From a checkpoint of a small image captioner: encoder norm groupnorm.
Rows from block 4 of the image encoder, named by matrix and row number. Rows with one number belong to one channel. Each number is 128 + 24 x the weight over its row's rms, rounded and kept within 0 to 255. All counts start at 0. After the name is the row's rms in percent of the matrix's.
# convs0: first 3x3 conv (encoder.blocks.4.convs.0.weight, 128x128x3x3), inputs 104-116, a 3x3 kernel for each
# convs1: second 3x3 conv (encoder.blocks.4.convs.1.weight, 128x128x3x3, transposed), outputs 104-116, a 3x3 kernel for each
convs0.26 118 [172 131 155 115  99 104 101 123  93 125 138 139 111 133 120 118  98 173 141 113 138 142 126 107 119 144 114  94 119 131 135 117 125 135 113 123 149  73 105 185  77  76 104 178 148  84 113 180 180  91  79 167 134 133 143 105 111 119  99  99 128 185 175 125 164 122 131 126  86 132 128 122 132 127  90 142 146 140 138 117 115  86 150 184 144 125 121 106 147  73 135 138 109 158 131 110 154 136 131 106 149 125 120 136 115 149 115 141 141  94 132 136 131 146 111 133  98]
convs0.27 096 [120 139 167 133  84 124 120 127 137  79 132 159  99 119 126 123 127 137 102 176 177 125 122  88 115 113 138 135 200 169 123  91 115 116 128 116 151 145 139 102 157 175 130 116 122 134 154 149 110  99 146 145 110 123 103 143 172 140 128 124 151 101  97 173 113 121 104  83 112 117 164 140 136 125 125 125 131 144 131 138 145 127 141 137 146 124 127 127 136 120 109 141 131 132  99  93 137 119 141 124 196 121 117 122  83 111 123 165 170 135 143 100 104 114 115 105 135]
convs0.28 092 [185 171 172 186 203  90  73 127  87 120 108  90 111 100 100 116  97 134 132 113 136 165 144 153  70 107 120 118  81 127 133 162  99 126 114 118 193 164 109 119 145 128  88 100 128 113 133 138 171  93 113 141 121 119 130  98 135 145 137 124 109  90 135 109 121 145 134 150 123 134 116 111 136 182 149 124 111 164  77  98 126 150 127 171 139 117 114 119 126  98 136 144 138 105 127 145 157  93 137 112 104  96 112 131 153 131 130 137  87 120 112 128 150 152 131 132 121]
convs0.29 110 [123 105 136  77 118 136 181  73 136 140 100 150 107 148 124 116 138 172 111 123 110 116  97 131 165 149 136 134 100 136  88 103 115 160 145 130 109 125 143  75 125 111 148 107 132 120 158 125 100 112 134 141 118  87  83 110 123  97 100 117 206 160 145 105 129 126 128  87 132 115 108 146 120 100 105 127 107 143 135 123 137 136 162 132 181 150  78 114 102 139  99 128 106 124 110 129 112 115 122 136  93 132 110 112 109 146 111 144 110 125 122 140  92 162 131 134 165]
convs0.30 081 [131 106 126 100  98 124 133 160 141 142 139 137 129 100 155 118 125 104 100 122 151 115 139 106 140 135 115 160 128  96 117  90 142 135 125 141 145 147 124 120 114 146 137 126 130 145 108 105 122 123 127 153 152 111 125 113 143  92 136 118 137 112  98 111 137 138 138 102 103 121 120 126 174 146 108 128 148 104 142 137 128 103 150 123 138 155 155 103 155 114 187 125 132  92 153  78  93 105 122 145 120 143 165 135 125 116 121 175 121 142 149 118 106 107 118 133 127]
convs0.31 084 [111  60 237 113 110 162 112 132 144 125 151 137 115 104 155 126 150 130 118 137 144 127 130 109 110 142  94  88 158 117 118 135 107 140 147 127 135 157 117 119 118 198  97 132 155 149 129 123 138 157  96  89 121 113 148 152 128 153 141 129  91 134 152 116 112 138 135 162 135 144 106 109 147  97 137 139 116 182 109 120 129 129 157 161 115 110 154 118 133 145 122  92 142 130 141 138  83  93 134 105 102 120 187 104 121 161 107 123 141 145  92 111 105 130 117 127 125]
convs0.32 096 [138 104 136 135 119 150  84 143 126 110 142 141 118 111  77 132 129 123 158 141 165 114 130 101 114 114  90 152 122 159 115 131 135 108 155  81  74 143 138 104 121 136 118 126 142 127 152 166 154 121 133  77 123  89 123 124 112 121  95 106 125 158 140 109 111 101 104 133  98 123 118 156 101 150 152  92  91 127 149 169 122 165 152 138 130 113 118 135 129  78  91 152  94 105  92 130 156 146 129 166  87 122 126 108 141 120  98 128 122 110 101 119 118  91 122 157 132]
convs0.33 122 [104  93 189  99  85 152 117  81 149 136  80 164  88  96 148 131 117 182 136 112 143 132 132 164 101 130  96 154 122 169  97 141 155 134 110 168  85  99 152  82 165 148 100 128 128 132 132 114  99 118 191 115 101 120 101  75 156 155 133 133  99 102 133 139  86 122 127 145 139 103 105 107 126  91 132 156 149 143  96 120 126 112 154 129 104 147 157  96 140 151 108  95 163 131  87 121 104 122 125 119 126 199  99 163 144 105 139 128 115 131 127 100 117 116  95 138 129]
convs0.34 088 [193 100 159 152 115 100 137 126 107  85 151 104 114 122 145 102 139 144 158  91 132 184 138 134  89 124  87 157 108 115 149 182 104  68 147 104  36 119 126 107 166 134 128 115 109  97 210 102 142 117 117  68 139 124 139 109 131 160 155 166 107  67  88 146 128 108 132  88 122 104 108 124 120 118 157 135 119 133 121 121 142 212 116 104 158 134 140  91  86 133 131 109 131  87 118 130 150 117 153  61 139 126 163 117 128 131 107 124  77 114 131 166 202 128 134 133 133]
convs0.35 085 [115 189 111 157  50 159 127 144 126  86  95 142 151 127 154 207 108  99  84 154 142 140 157 135 127 116 136  83 140 157 171 135 123 101 130 148 174  77 117 104 175 120 138 101 127 135 135 116 156  90 146 126  91  69 110  96 140 129 160 131 101 149 132 132 167 146 128 115 112 191  95 123 164 119 109 128 176 112 125 130 128 114 122 105 142 110 154 127  98 178  97 121 123 156 131 102 179  81 117 154  78 130 131 167 101 115 120 134 117 131 107 157 133 126 116  95 144]
convs0.36 093 [131 173 121 159  96 136 145 122  97 108 127 120 128 123 121 108 111 139  92 145 100 133 117 136 140 138 115 126 137 115 121 119  98 127 156 114 102 158 134  97 103 133 123 147 138  95 143 121 140 116 121 141 108 127 144 135  97 109 146 101 172 140  93 103 147 142 169 168 108 125 138 104 147 120 151 184  98 100 124 159 126  90 111 139 154  85 130 130 144 129 140 151 112 149 125 122 135 137 104 129 135 105 144 135 109 114 131 114 131 117 100 131  99 122 109 161 105]
convs0.37 088 [130 116 141 121 123 126 117  58 119 122 117 123 106 145 122 139 147 104 114 145 134 121 129 137 133  99 111 143 100 128 104 102 194 165 144 113 100 141 113 106 139 149 106 126 142 131 117 114 110 121 104  89 128 116 177 124 114 121  76 112 118 136 128 134  72 115 111 114 142 134 114 124 132 137 152 117 152 146 126 142 155 131 147 150 104 114 128 106 192  95 126  63 121 125 127 137 124 113 112 143 111 117 159 137 148 119 124 135 142  78 147 110 139 133 166 121 102]
convs0.38 098 [175 177 142 141 117  97 113 100  93  76 139  96  87 127 100 111 105 119 136 169  87 147 132 138 124 135  94 157 148 104 106 137  86  97 145 118 100 148 127 108 128 117 112  82 137 127 139 136 103 169  86 112 155 123 118 117 120 136 105 109  88 109  92 143 150  97 138 126 133 142  96  92 113 131 146 145 135 172  95 133  73 157 142 133 166 159 125  92 110 118  66 160 133 134 101 136 128 133 123 151  98 114 100 111 110 164 166 144 102 124 152 151 133 138 109 102 111]
convs0.39 092 [145  73 128 107 139 148 102 122 116 123 133 109  90  97 128 144 166 107 138 142 122 115  94 123 129 131  91 143 135  99 135  80 108 120 125 128 112 130 120 106 128 120 128 121 126 115 169 133 127 165 137  83 117  94 114 188 102 106 129 100 177 140  80 116  99 147 114 109 116  79 152 136  85 157 118 121 137 146 134 141  90 173 142 114  98 135 110 161  89 124 101 147  91 113 127 127 124 111 115 169 157  97 130 140 121 201  99 114 131 138  90 121  96 153 125 165  92]
convs0.40 112 [117 177 144  80 175  98 133 133 120 112  95 100  87 120 119 118 120 106 168 143 101 138 153 110  75 141 159 129 128  71 159 162 124 131 131 149 103 204 127 124 119 123 118 140 143 121 105 118 137 148  95 159 134  77 117 170  98 121 129 122  87 126 151 121  97 151 131  89 138 122 127 124 104 157 130 118 131  98 129 153 102 165 130  77 150 172 102 112 121 129 143 125 120 127 132 139 137 129  98 115  94 150 102 138 123 118 127 127 127  84 137 119 106 140 150  77 123]
convs0.41 113 [ 79 131 136 115 139 143 122 109 122 163 130  88 138 142 128 145 125 138 118 160 106 125 138 157 109  95 141 133 160  69 105 136 134 115  86 171 120 108 117 140 188 126  73 148  84 144 141 113 145 188 140 117  97  97 114 136 102 130 160 142 102 104 147 110 140 118 110 156 116 120 105 114  96 140 159 148 123 103 107 115 126 100 145 153 130 107 120 102 119 157 122 165 130 109 145 139  99  95 130 160 124 128 129 131 104 143 143 102 134 124  96 130 131 119 129 127 123]
convs0.42 083 [ 95 115 120 142 159 130 127 136 153 163 127 136 156 114 161 162 125 154 146 117  83 134 126 159 120 131 133 168 113 136 106 133 119 119 123 121 108 159 142 101 121 160 118 132 153 111 134 127 142 148 139 158 129 131 112 133 142 142 140 154 132 134  93 138 116 103 141 181 149 118 120 153 116 153 148 145 135 100 147 152 118 103 118 119 114 156  91 157 103 123 141 146 129 106 101 166 170 177 135  98 124 136 138 147 136 101 138  89 142 109 136 125 121 131 117 169 134]
convs0.43 087 [184 125 126  66 136  97 132 100 100  96 157 131 122 144 111 138 111 127  95 157 118 117 110 131 174 118 165 119 137  98 125 122 138 159 110 146 130 161  92 163 145 127 126 166  96 133 141 130  77 172 111 124 117 137 106 136 107 129 145  81 122 177 146 149 122  97 157 125 110 134 126 135 169 163  85 192 149 112 101 159  90 101 146 128 163 120 139  58 147 126 116 141 114 150 200 107 114 155 128 150 119  86  79 133 109 158 141 159 141 168 110 123 117 143 119 125 120]
convs0.44 104 [123 134 134 149 162  85  89 107 138 126 117 127 112 127  95 164  97 104 126 123 112 102 182 116 108 110 151 138 103  96 105 183 118 110  92 118 103 114 171 132 131 121 105 116  87 121 126 131 117 116 101 121 110 110 141 131 135 173 101  98  46 198 179 141 118 130  69 127 157 151 135 107 124 116 132 133 121  92 117 141 117 154 112 159 137 128 116 104 123 132 118 117 152 144 172 119 132 202  82 114 131 101 182 123 121 118 109 114 150 111 147 146 155 140 110  97 111]
convs0.45 114 [109  96 114 129 113 151 153 121 130 111  95 124 136 109 129 116  91 115 145 116 118 119 134 127 128 119 135 154 128 134 139 114 149  98 127 152 101 142 126 110 103 130 114 121 112 135 120 108 141 120 126 114 110 103 113 104  99 152 143 116 109 132 122 131 116 107 106 121 133 112  95  92  90 118 118 190 211  87  55 172 129 166 125 103 139 173 145  65  90 139 106  88 127 112 158  95 112 135 147 159 126 141 146 119 145 114  92  91 132 168  87 150 104 114 128 126 150]
convs0.46 101 [144 152 174 131 120 130 120 105 128 105 126 137 108 111  94 154 190 166 146 133 119  82 121 127 101 175 136 129 116 117  67 121  77 180 163 155  90 145 146 116 122 132 150 154 100 134 167 109 116 111 106 128 160 145 132 143 119  72 108 113 134 188 119 106 129 129 149 116 121 128 110 111  87 103 138 131 168 132 129 133 133  88 124 150 125 151 108 139 131 125 129 140 138 126 142 113 118 110  96 140 121 108 144 115 125 173 121 181 113 174 136 108 129  90 139 204 140]
convs0.47 091 [105 147 122 133 114 146 119 116 140 185 140 100 128 107 151 139 108 162 161 121 112  96 130 134 121 107 132 137 121 121 142  78 156 143 105 126 102 121 173 123 109 135 105 125 146 156  95 160 143 169 172 159  98 121 164 121 120 130 126 134 142 152  87 168 111 124  96 144  93 152 123 124 160 114 139 142 118 113 112 142 143 134 117 144 113 107 135  99 102 145 131 129  88 120 149 143 120 133 121 165 136 119 122  86  94 121 131 129  92 117 119 119 104 128 129 144 160]
convs0.48 107 [150 114 102 151 115 162  98 145 158 101 102 147 121 108 119 125 114 125 128 123 170 124 150  69 153  77 117 121 100 182 108 158 110 114 123 109 134 139 124 156  80 108 154  92 104 114 100 139 143  78 178 135 134  81 120 123 133 153 107 113 145  96 110 143  97 109 129 122 112 141 117 121 163 121 114 152 104 117 102 109 136 115 114 167 101  81 135 123 152 131 111  99 167 180 125  91 173 106 102 128 202  99 128 102 124  91 139 145 135 141 110 114 116 105 135  96 127]
convs0.49 086 [158 120 105 138 118 113 119 138 133 122 118 120 103  70 123 117 133 129 108 138 120 113 151 106 132 134 105 119 112 119 153 117 127 100 150 140 144 132 144 136  90 144 116 143 126 106 120  87 144  70 130 114 124 119  88 142 105 129 154 134 128 170  83 123 136 137 174 136 128 143  94 159 133  96 108 135 154 117 149 148 109 159 129  90 123  77 161 121 171  98 154 114 113 153 126 117 106 159 122 142 148 102 152  99 141 173 140 123 129 116 105  94 113 134 141 128 161]
convs0.50 094 [165 104 185 129 127  89 150 122  99  97 133 117 158 137 101 120 168 101 127 130 128 149 103 105 166 117  99 128  87 102 115 120 117 146 121 146 101 128 127 157  93 102 124 130 141 112 114 118  97 134 115 122  94 136 156 117 125 165 118  86 150  89 146 127 113 136 117 107 137 155 114  92 155 150 104 104 136 130  95  84 124 100 146 113  90 101 134 138 124 132 155 100 125 130 133 109 159 143 105 106 121 124 123 128 138 122 134 109  92 131 134 138 121 110 123 157 129]
convs0.51 103 [121 120 144 114  85 107 158 128 151 115 115 109 114 141 129 157 120 115 112 133 119  83  91 146 159 146 114 131 150  95 111 137 132 140 122 103 144 128 166 132 139 118 125  93 100 154 107 121 138 103 107 130 136 103 107  86 134 142 107  93 166 150 119 144 126 128  96 125 116 124 130 104 117 134 120 124 145 106 135 164 152 128 131  62 120 145 137 147 107 159 147  96 127 112 114 103 119 146 154 165 134 126 132 128 125 133 141 114 102 130 113 119 118  83 145 151 151]
convs0.52 099 [119  98 184 117 123 197  95  86 119 135 103 127 133 104 125 123 132 187 103  89 155 141 134 141 123  97 101 137  94 157  98 141 130 124 115 150  84 139 182 121  96 163 112 108  83 151 139 151  99 124 103  81 110 164 107 111 160 100 101 177 125 100 101 140 137 139 124 118 129 108 111 156 121  88 115 144 127 160 123  97  86 104 142 128 116 148 131  96 110 100 125 108 182 122 113 189 138 103 144 115 145  86 114 121 158 126 138 109 110 160 122 135 123 127 105 169 114]
convs0.53 096 [ 93 149  92 105 128 139 117 180  63 116 109  81 154  85 141 101 138 139 115 109 119 118 141 142 167 115  91 113 104  85 125 127 163 102 107 133 138 120 119 112 139 125 104 103 139 147 111  93  76 124 141 128 141 142  87 129 106 110 137 120 171 115 110  65 123  99 144 120 122 117 114 122 158 132 100  90 102 155 123 139 111 135 121 141 119 165 113 113 127 138  99  96 111 126 118 127 123  79 145 165 140 132 132 131 135 129 136 125 126  92 128  97  90 156  71 130 128]
convs0.54 100 [152 103 103  88 122 130  96 156 126 138 117 137 140 119 122 124 103 110 135 120 120 157 143 135  97 110 151 131 122 116 161 118 170  87  87 169 117 124 121  95 135  94 141 153 153 127 118 121 136 122 111 115 146 114  95  99 128 137 129 121 184 156 146 138 140  87 111 124 110 138  95 117  97 106 147 145 154 123 169 116 125 125 114 143 117 124 142 115  63 124 128 102 125 120 122 114 151 125  60 125 129  99 131 136 156 133  88 102 119 122 125 155 121 146  96 115 148]
convs0.55 102 [157 138 136 120  95 138  94 132 103 120 124 113 120  98 132 134  88 112 114 157 171 134 147 130  70 120 113 138 104 146 109 129 133 119  92 117 112 119 164 129 106 145  83  87 120 168 112 128 131 146 195 117 102 110 139 145 161  93 110 124 104 128 109 134 109 132  71 128  97 152 115 103 162 181 165  87 154 126  98 102  67 129 137 119  87 143 127 129 108 131 112 111 131 120  98 120 135  89 117 117 125 116 105 123 129 105 163 144 121  94 107 159 145 133 139 116 106]
convs1.26 103 [121 120 111 160  89 119  93 135  92 149 144  96 125  94 157 174  99 164 127  97 124 146 167 107 111  93 161  97 119 110 114 134 113 167 128 157 129 132 175 102  81 164 156  96 109 111 142  88  93 143 135 176 158 107 140 111 108 152 122 107 162 145 111 143 130 100 140 121 120 152 182 143  72 140 126 122 126 120  99 104 131 151 127 117 134 154 116 132 117 136 136 137 160 102 118 122 140 107 116 108 135 135 133  93  92 160 186 134 138 138 139 150  84 102 100 140  98]
convs1.27 109 [ 93 133 138  88 103 111 112 152 196 140 178 144 138 101  81 175 140 123 110 117 107 146  80 125 151 133 151 108 100 127 132 131 148  90 162 138 164 120 132 143 130 126  33 131 163 128 140  91 104 117 109 153  94 147 153 144 138 114 135 155 148  89 132 128  98 132 147 118 101 117  86 138 110 136 116 145 117 115 110 113 133 133 142 146  99  85 106 103 127 106 153 134 135  91 110 107 116 159 129 148 136 155 135 117  77  89  98 101 154 122 119 118 146  76 162 101 129]
convs1.28 103 [ 95 102 127 171 112 194  95  62 132 108 109 134  97 172 126 136 148 164 104 151 140 151 119 135  69 184  62 121 191 119 132 115 107  83  95 143 154 133 165 111 120 156 116 120  67 129 141 112 147 101  81 155 105 115 157 114 123 140  94 186 102 103 128 146 124 112 135 114 110 120 104 112 100 144 124 115 110 122 124 104 141 121 125 116 167 141 102 154 123 137 129 112 127 140 157  88  90 135 105 144 126 132 131 136 130 105 101 133 132 112 149 150 136 139 142 134 130]
convs1.29 106 [105 139 135 105 117  94 133 103 102 149 150 112 122  99 106 113 107 138 122 128 150 132 138 155 123 171 127 105 116 106 127 141 107 112 130 121 115 100 147 144 132 111 113 127 136 115 124 106  87 148 115 137 133 140 141 107 113 155 115 161 140 125 124 117 137 121 170 116  93 128 143 136 107 121 120 136 119 100 118  93 128 132 130  99 114 125 149 135 126 170 131 147 161 115 118  99 100 104 113 143 123 144 108  64  45 152 170 208 118 185 147 166 148 119 143 112 174]
convs1.30 090 [125 124 156 103  84 157 116 108 134 137 157 114 149 127 130 162 120 177 144 123 126 110 184 134 154 107 145 121 129 135 118 163 124 119 104 131 141 131 159 104 125 113 137 135  98 168 161  98 131 114 119 105 148 157 120 113 141 113 158 138 113 151 103 133 133 157 161 111 176 146  85  98 127 102 137  92 124 119 128  97 134 147 147 112  93 123 146 114 103 155  93 140 153 139 126 130 122 145 129 143 173 135  93 123 148 133 132 129 147 117 139 134 127 165 133 121 121]
convs1.31 095 [155 150 148 130 116 143 124 149 108 130 142 139 122 176 111  98 133 108 141 134  77 118  92 166 194 107 131 125  57 129 143 107 128 158 132  98 135 149 157 124 126 134 100 127  85 139 125 176 129 154 114  62 108 129 125 181 115 135 183 140 113 156 150 126 166 101 117  80 125 172 138 127 111 143 116 110 123 125 154 162 100 119 101 148 107 130 132 119 129 119 118 126 143 145 125 152 119 122 124 116 143 130  96  71 144 173 135 164  88 161 148 143  95 101 174 102  97]
convs1.32 101 [126  98 135 151 124 139  78  84 124 143 145 128 144 109 110 129 128 103 129 127  95 165 103 121 126 118  83 137 112 125 142 128  76 161 136  84 109 156  95 146  79  83 139 157 137  93  96 117 135 120 154 157 128 128 149 114 126  79 119 145 128 155 113 124 136 142 179 134 107 117 127 103 142 125 126 144 124 110 131 134  87 117 102 144 124 128 132 148 113 145 135 139  98 107 133 106 159 144 123 104  98  71 192 137  92 124 148 217 103 134 182 142 135 134 127 108 115]
convs1.33 106 [122 112 124 131 138 150 113 139 120  90 137 132 138 121  99 104 139 159  78 144 167  99  88 149  55 131 136  76 124 168 114 139 162  75 120 114 150  94 158 130 125 109 152 162 114 132 143 161  97 162  91 109  80 148 152 120 150 150 142 133  97 132 130 109 140 116  99 133 152 110 112 115 125 134  96 141 142 141 138 134 147 132 133 147  88 129 128 129 152 165 124 102 130  76 139 121 141 116 130 128  85 133 109 137 138 146 156 103 131 147 138 108 134 145  82 106 105]
convs1.34 098 [131 147 103 110 102 111  91 141  55 151 128 128  92 134 134 211 102  96 170 110 134 135  86  83 138 123 129 119 155 148 177 137  88 118 209  61 152 139 140 114 106 139 143 108 119 148 111 149 151 131 102 161 126  93 109 113 128 123  83  68 132 131 128 107 145 147 117 126  96 131 112 108 120 144 150  81 141 121 130 154 120  77 113 141 136 146 193 134 150 128 112 125 137 159 122 116 111 136 115 124 134 118 163  92  90 100 171 131 130 109  96 107 114 141 165 149 109]
convs1.35 091 [141 153 167 120 161 101 138 118  85 147 104  84 132 102 120 144 122 128 121 135 167 143 171 113  77 126 123 176 154  86 107 149 116 157 101 156  97 128 133  97 120 120 126 125 114 194 101 127 112 129 101 151 114  96 129 150 101 123 122 132 161 168 118 154 137 127  99 112 134 126 150 144 138 109 133 135 133 119 111 119 141 152 162 178 129 120 138 153 123 123 106 166 123 134 141 125 115 164 137 119 109 150  83 150 115 155 145 116 138 105 114 173  98  97 113 152 126]
convs1.36 102 [145 124 129 146 142 130  82  97 105 121 125 139  95 129 150 119 126 130 168 132 123 107 151 137 112 112  97 139 100 197 139 186  88 103 137 102 126 121 132  97 145 152 108 115 119 133 143 118 139 126 141 118 114 103 136 128 139 179 151 126 134 113 116 127 151 169 129 149 112 112 109  88 172 153 147 147 134 123 123 165 139 150  88 139 118 122 130 144 110 155 146  76 139 138 117 125 148  91  86 142 138 166 121 124 122 108 133 124  91 134 183 184 132  83  90 113 131]
convs1.37 098 [135 130  82 110 146 139 104 131 160  88 158 159 105 107 133 124  83 148 149 166 123 135  99 147 100 121 127 154 182 125 152 150  94 129 116 147  98 147 114 104 115 112 143 143 109 144 114 120 115 125 140 137 128 111 138 145 109 133 181 160 149 134  92 139 157 153 121 142 118 146 118 116 157  84 148 137 126 157 155 128 113 156 115 122 108  87 127 133 132 135  84 138 183 149  89  94  86 131 114 147 136 162  84 132 102 119  93 105 168  97 129 114 163 163 137 126  94]
convs1.38 102 [137  77 173 136 127 136  90  72 111 128 136 149 101 135 105 173 128 124 142 143  93 103 147  80 119  85 144 138 143 148 118 142  70 142  79 113 155 147 109 125 117 114  79 129 106 138 131 110 159 110 110 109 161  90 144 141 116 124 103 120 108 110  85 103 141 126 124 139  71 132 111  83 102 114 161 128 122 118 165 145 129 128 153 138  92 129  99 163 148 158 133 121 123 135  97 112 112 140 119 136 126 139 140 116 135 109 111 120 118 145 112 127 133  95 150 123 113]
convs1.39 098 [108 109 142 131 144  93 131 146 155 132 137 130 156 103 137 103 150  88 122 126 146 112 133 144 115 124  84  81 142 119 140 147 122 137 145 118 134 142 116 126 106 121 140 104 139 127 161 174 122 120  95 151 126 132 141 160 111 128 149 144 148 134 122 131 110 127 126 133 132 157 160 154 150 119 137 141 148 119 122 112 142 109 147 100  78 121 148 162  99 121 141 120 170 108 113 125 135 115 120 107 119 150 144  95  74 141 151 191 148 168 126 120  83 169 102 136 164]
convs1.40 104 [160  97 135 118 103 154 141 149 152 151 121 104 133 130 169 121 131 109  94 123 172 156 138 144 103  85 151 117 143 128 137 113 139 110 139 130 153 100 140  91 163 161 105  70 123 157 117 108 102 130 146 144 106 138 122 132 140  95 117 155 126 140 124 148 107 122 109 127 124 149 122 142 103 165 159 129 151 143 107 114 151 186 124 122 134 134  90 126 105 132 142 138 137 117 172 138 155  68 104 148 150 153 113 129 137 161 117  84 148 175 137 127 101 130 122 100  89]
convs1.41 102 [133 113 117 149  87 189 142  93 124 125 143 114  88 154 111 122 119 137 106 105 146  89 156 120 116  83 124  99 164  99  83 135 101 167 117 114 100 127 190  90 121 150  87 110 161 129 117 104 131 114 113 133 140 124 135 112 140 135 138 151 145 109 137 148 137 110 141 141 149 145 133 149 143 140 113 111 140 140 148 135 142 144 174 134  84 121  62 118 117 133 128  87 142 155 102  97  95  88 158 147 117 152 128  91 134 138 127 115 160 112 116 163 135 133  91  87 136]
convs1.42 093 [123 106 145 121 132 115  90 127 143  91 123  84  99 130 172 127 138  90 110 149 129 105 132  79 139 130 149 133 127 152 135 132 172 100 124 100 104 173 148 122 152  94 106 134 121 100 122 117 130 122 106 135 126 120 141 118 137 123 123 120 122 132 102 111 126  73 109 135 135 123 135 156 121 160 109 132 137 127 105  99 159 121 102 152  93  57 145 131 112 111 139 145 108 150 123 123 106 154 174 146  91 163 125 138 128  91  88 120  94 135 116 104 144  87 129  89 141]
convs1.43 098 [121 167 125 134  71 155 107  92  79 141 116 110  82 146 109 118  82 151 126 120 140 130 114  99 145 152 145 140 130 163 111 103 124 101 144 151 118 121 125  97 102 134 173 126 101  83 125  96 155 105 127 137  89 138 120 116 127 169 128 128 136 105 138 152 136 131 157 117  98 144 109  89  99 112 132 153 159 140 138 139 132 134 144  91 133 148  94 135 104 146 102 171 109 163 100 106 136  93 120 103 140 167 121 119  79 140 126 110 130 131 105 114 125 169 104  82 138]
convs1.44 103 [ 88 116 125 148 111 172 103 100 114  96  93 135 125 128 124 131 146 144  98 124 121 134 109 144 146  62 130 130 121 113 153  91 155 161 132 142 166  74 102 154 117  93 111 125 127 116 131  92  92 110 130 141 155 137 114 108  61 101 172 135 136 133 126 139 144 110 113 116 144  84 112 132 132 144 154 108 116 127 109 119 147 159 100 110 114  92 120 131 150 124  95 134 191 138 114 155 131  95 119 147 144 136 129 136 133 106 120 121 133 173 180 107 142 127 136 142  93]
convs1.45 101 [132 102 136 148 102 118 121 130  94 105 136 138 123 125 135 122 110 130 138 114 145 133 158 156 165 140 129 128 136 122 130 155 102 149 109 133  84 109 135  95 118 152 112 121 145 125 100 121 105 154 102  96 135 122 147 139 128 157 132 100 133 129 118 129 156 171 142 132 110 145 130  92 134 101 145 150 107 125 120 140 151 115 150 144 131 126 112 131 164 153 166 147  92 131 141 129  95 125 134 136 119  99 112  99 125 163 128  98 109 151 116 119 135 109  97 149 151]
convs1.46 100 [105 107 126  81 117 117 124 128 124  81 141 156 108 104 128  94 160 119 123 126 136 164 122 129  96 152 135 127 137 121 174 141 117 123 110 115 114 111 122 123 126 115 151 107  92 113 116 109 134 100 148 136 106 113 112 104 142 141 148 147 115 135 121 129 116 116 111 118 131 105 152 118 155  76 111 138 126  91 146 107 116 144 110 179 153 131 170 111 151 141 154 121 110  94 102 110 131 123 137 107 180 140  84  63  80 151 146 125 131  89 160 102 154 129 134 124 109]
convs1.47 100 [156 108 137 140 112 149 117 125  71 123 136 135 104 122 138 122 119 103 153 123  96 138 123 158 124  77 122 116 151 117 104 190 100 177  89 118 105 125 122 103 105 113 130 125 162 146  98 158 123 114 110 138 134 125 122 111 126 163 170 134 164 126 130 142 169 132 145 135  81 142 132  65 152 132 157 154 130 130 123 120  97 112 144 119 133 114 116 126 181 121 153 122 144 105 110 141 141 125 129 113  91 115 146 131 145 121 134 160 122 144 192 129 161  98 124 129 123]
convs1.48 101 [151 109 152 147 120 161 130 169 124 110 161 144 141 143 123 181  76 137 114 154 125 164 133 143 116 140 150 125 124 116 140 123 119 124 164 146 119 113 129 128 111 103 160 125  81 141 145 148 109 115 102 137 155 132 113 101 118 139 144 182 154 136 139 127 122 127 137 105 108 161 123 121 124 136 128 104 123 146 109 147 110 117 147 117 100 132 141 106  95 140  95 146 184 134 101 112 105  82  99  93 124 131 124 126 137 174 173 139 121 136 140 128 143 148 141 131 120]
convs1.49 101 [132 124 111 117 129 143 104 135  68 145 102 140 127 111 187 162 103 128 149 135 109 108 113 111 135 159  92 102 134 161 133 128 116 109 194  75 159  84 139 123 101 140 114 116  81 157 122 156 115 158 126 146  93 134 130 114 138 155 162 110 143 151 125  85 162 167 132 136 129 113 118 101 107 116 123 120 121 127 121 152 161 144 115 164 165 125 105 123 117 158 121 108 150 188 120  94 148 126  92 143 129 136 121 138 118 118  92 134 111  97 127 151 127 149 109 117 117]
convs1.50 100 [123 153 115 169 136 121 111 116 166  98  98 148 121 129 177 101 131 122 146 167 161 163 153 115  85 119 149  94 109 154 159  74 132 121 149 103 106 125  92 145 131 148 112 111 153 162 117 153 115 145 115 122 114 140 126 162 110 142 104 153 130 166 103 129 158 140 144 106 165 157 130 123  98 162 119 125 148 121 153 125 157 140 155 113  89 130 116 128 134 141  99 116 133  94 132 133 129 153 107 130 113 151 129  78 124 100 124 106 188 132 126 147 146 116 148  97  88]
convs1.51 100 [102 117 110 137 121  79 132 139 101 153 163 174 126 137  87 114 147 132  96 120 118 100 154  89 136  91 128 136 138 125 137 142 133 149 161  95 112 120 153 127 118 137 145 104  89 160 156  88  91 111  96 164 143 131 127 119 130 132 148  68 115  70 138 124 134 178 123 139 109 111 127 115 140 105 148 126 165 110 128 134 121 135 156 124  98 125  99 168 123 165 118 130 159 120  92 104  90 146 127 121 138 144 116  81  73 135 153 147 129 136 161 146 105 138  77  98 129]
convs1.52 101 [138 134 124  98 169 147 116 117 122  98  95 117 110 155 144 138 180 121 136 121 142 110 112 151  93  87 119 105 143 182 133 127 135  56 110  67 147 151 139 131 176 137  97 152 107  96 184 156 142 114 137  88 148 111  96 131 138 151 137 126 151 127 104  97 154 162  88 108 151 120  80 117 117 156 118 149 130 110 132 145 138 104 154 123 137 115 116 110 153 135 111 115 105 111 105 150 120 124 106 135 139 126 111 155 130 165 123 110 116 152 118 120 131 134 124 132 141]
convs1.53 098 [138 125  89 126 129 113 126 127  91 133 110  92 136 149 135 129 133 140 156 147  95 101 149 112 100 172 148 146 119 119 152 141 103 144 137 127 150 140 129 151 121 123 117  87  82 165 110 125  98 137 124 100 137  98 108 149 138 143 196 137 149 132 118 163 109 129 115 112 111 140  92 148 127 110 121 124 132 141 126 132 126 143 111 149 121  88 132 132 129 155 119 125 113 138 122 138 100 120 143 165 138 136  86  87  96 130 152 160 140 137 182 145 167 147 111 156  80]
convs1.54 100 [115 119 108 107 107 135 169  87 141 172 129  99 100 154  77 116 103 116 109 142  97 135 116  83 174 140 118  95 142 135 117 121 104 132 123 132 145 157 115 108  96 145 118 139 121 130 106  75  74 105 135 144 149 123 107 100 130 112 125 113 145 110 141 159 129 113 108 131  98 146 110 113 114 127 120 160  91  95 133  95 131 137  71  89 102 130 126 154 118 172 136 169 137 123  99 173 127 125 111  98 135 117 144 144 143 121 139 119 109 144 104 146 100 169 117 129 165]
convs1.55 103 [126 133 132 108 163 138  96  87 124 139  75 170 111 109 141 123 142 119 126 113 163 125 114 139  87 125 177  80 152 182  87 101 146  67 171 137 143 105 134 165 114 111 132 124 138 105 144 112 117 135 144 160 127 193  81 110 180 138 145 130  89 130 124 123 129 184 104 151 117  99 101 149 125 163 138 138 139 128 147 101 174  88 125 146 145 120 125 130 124 136  74 128 152 112 120 105 148 136 124 144 115 136 113 136 134 131 133 128 141 145 138 107 150  84 167 130 141]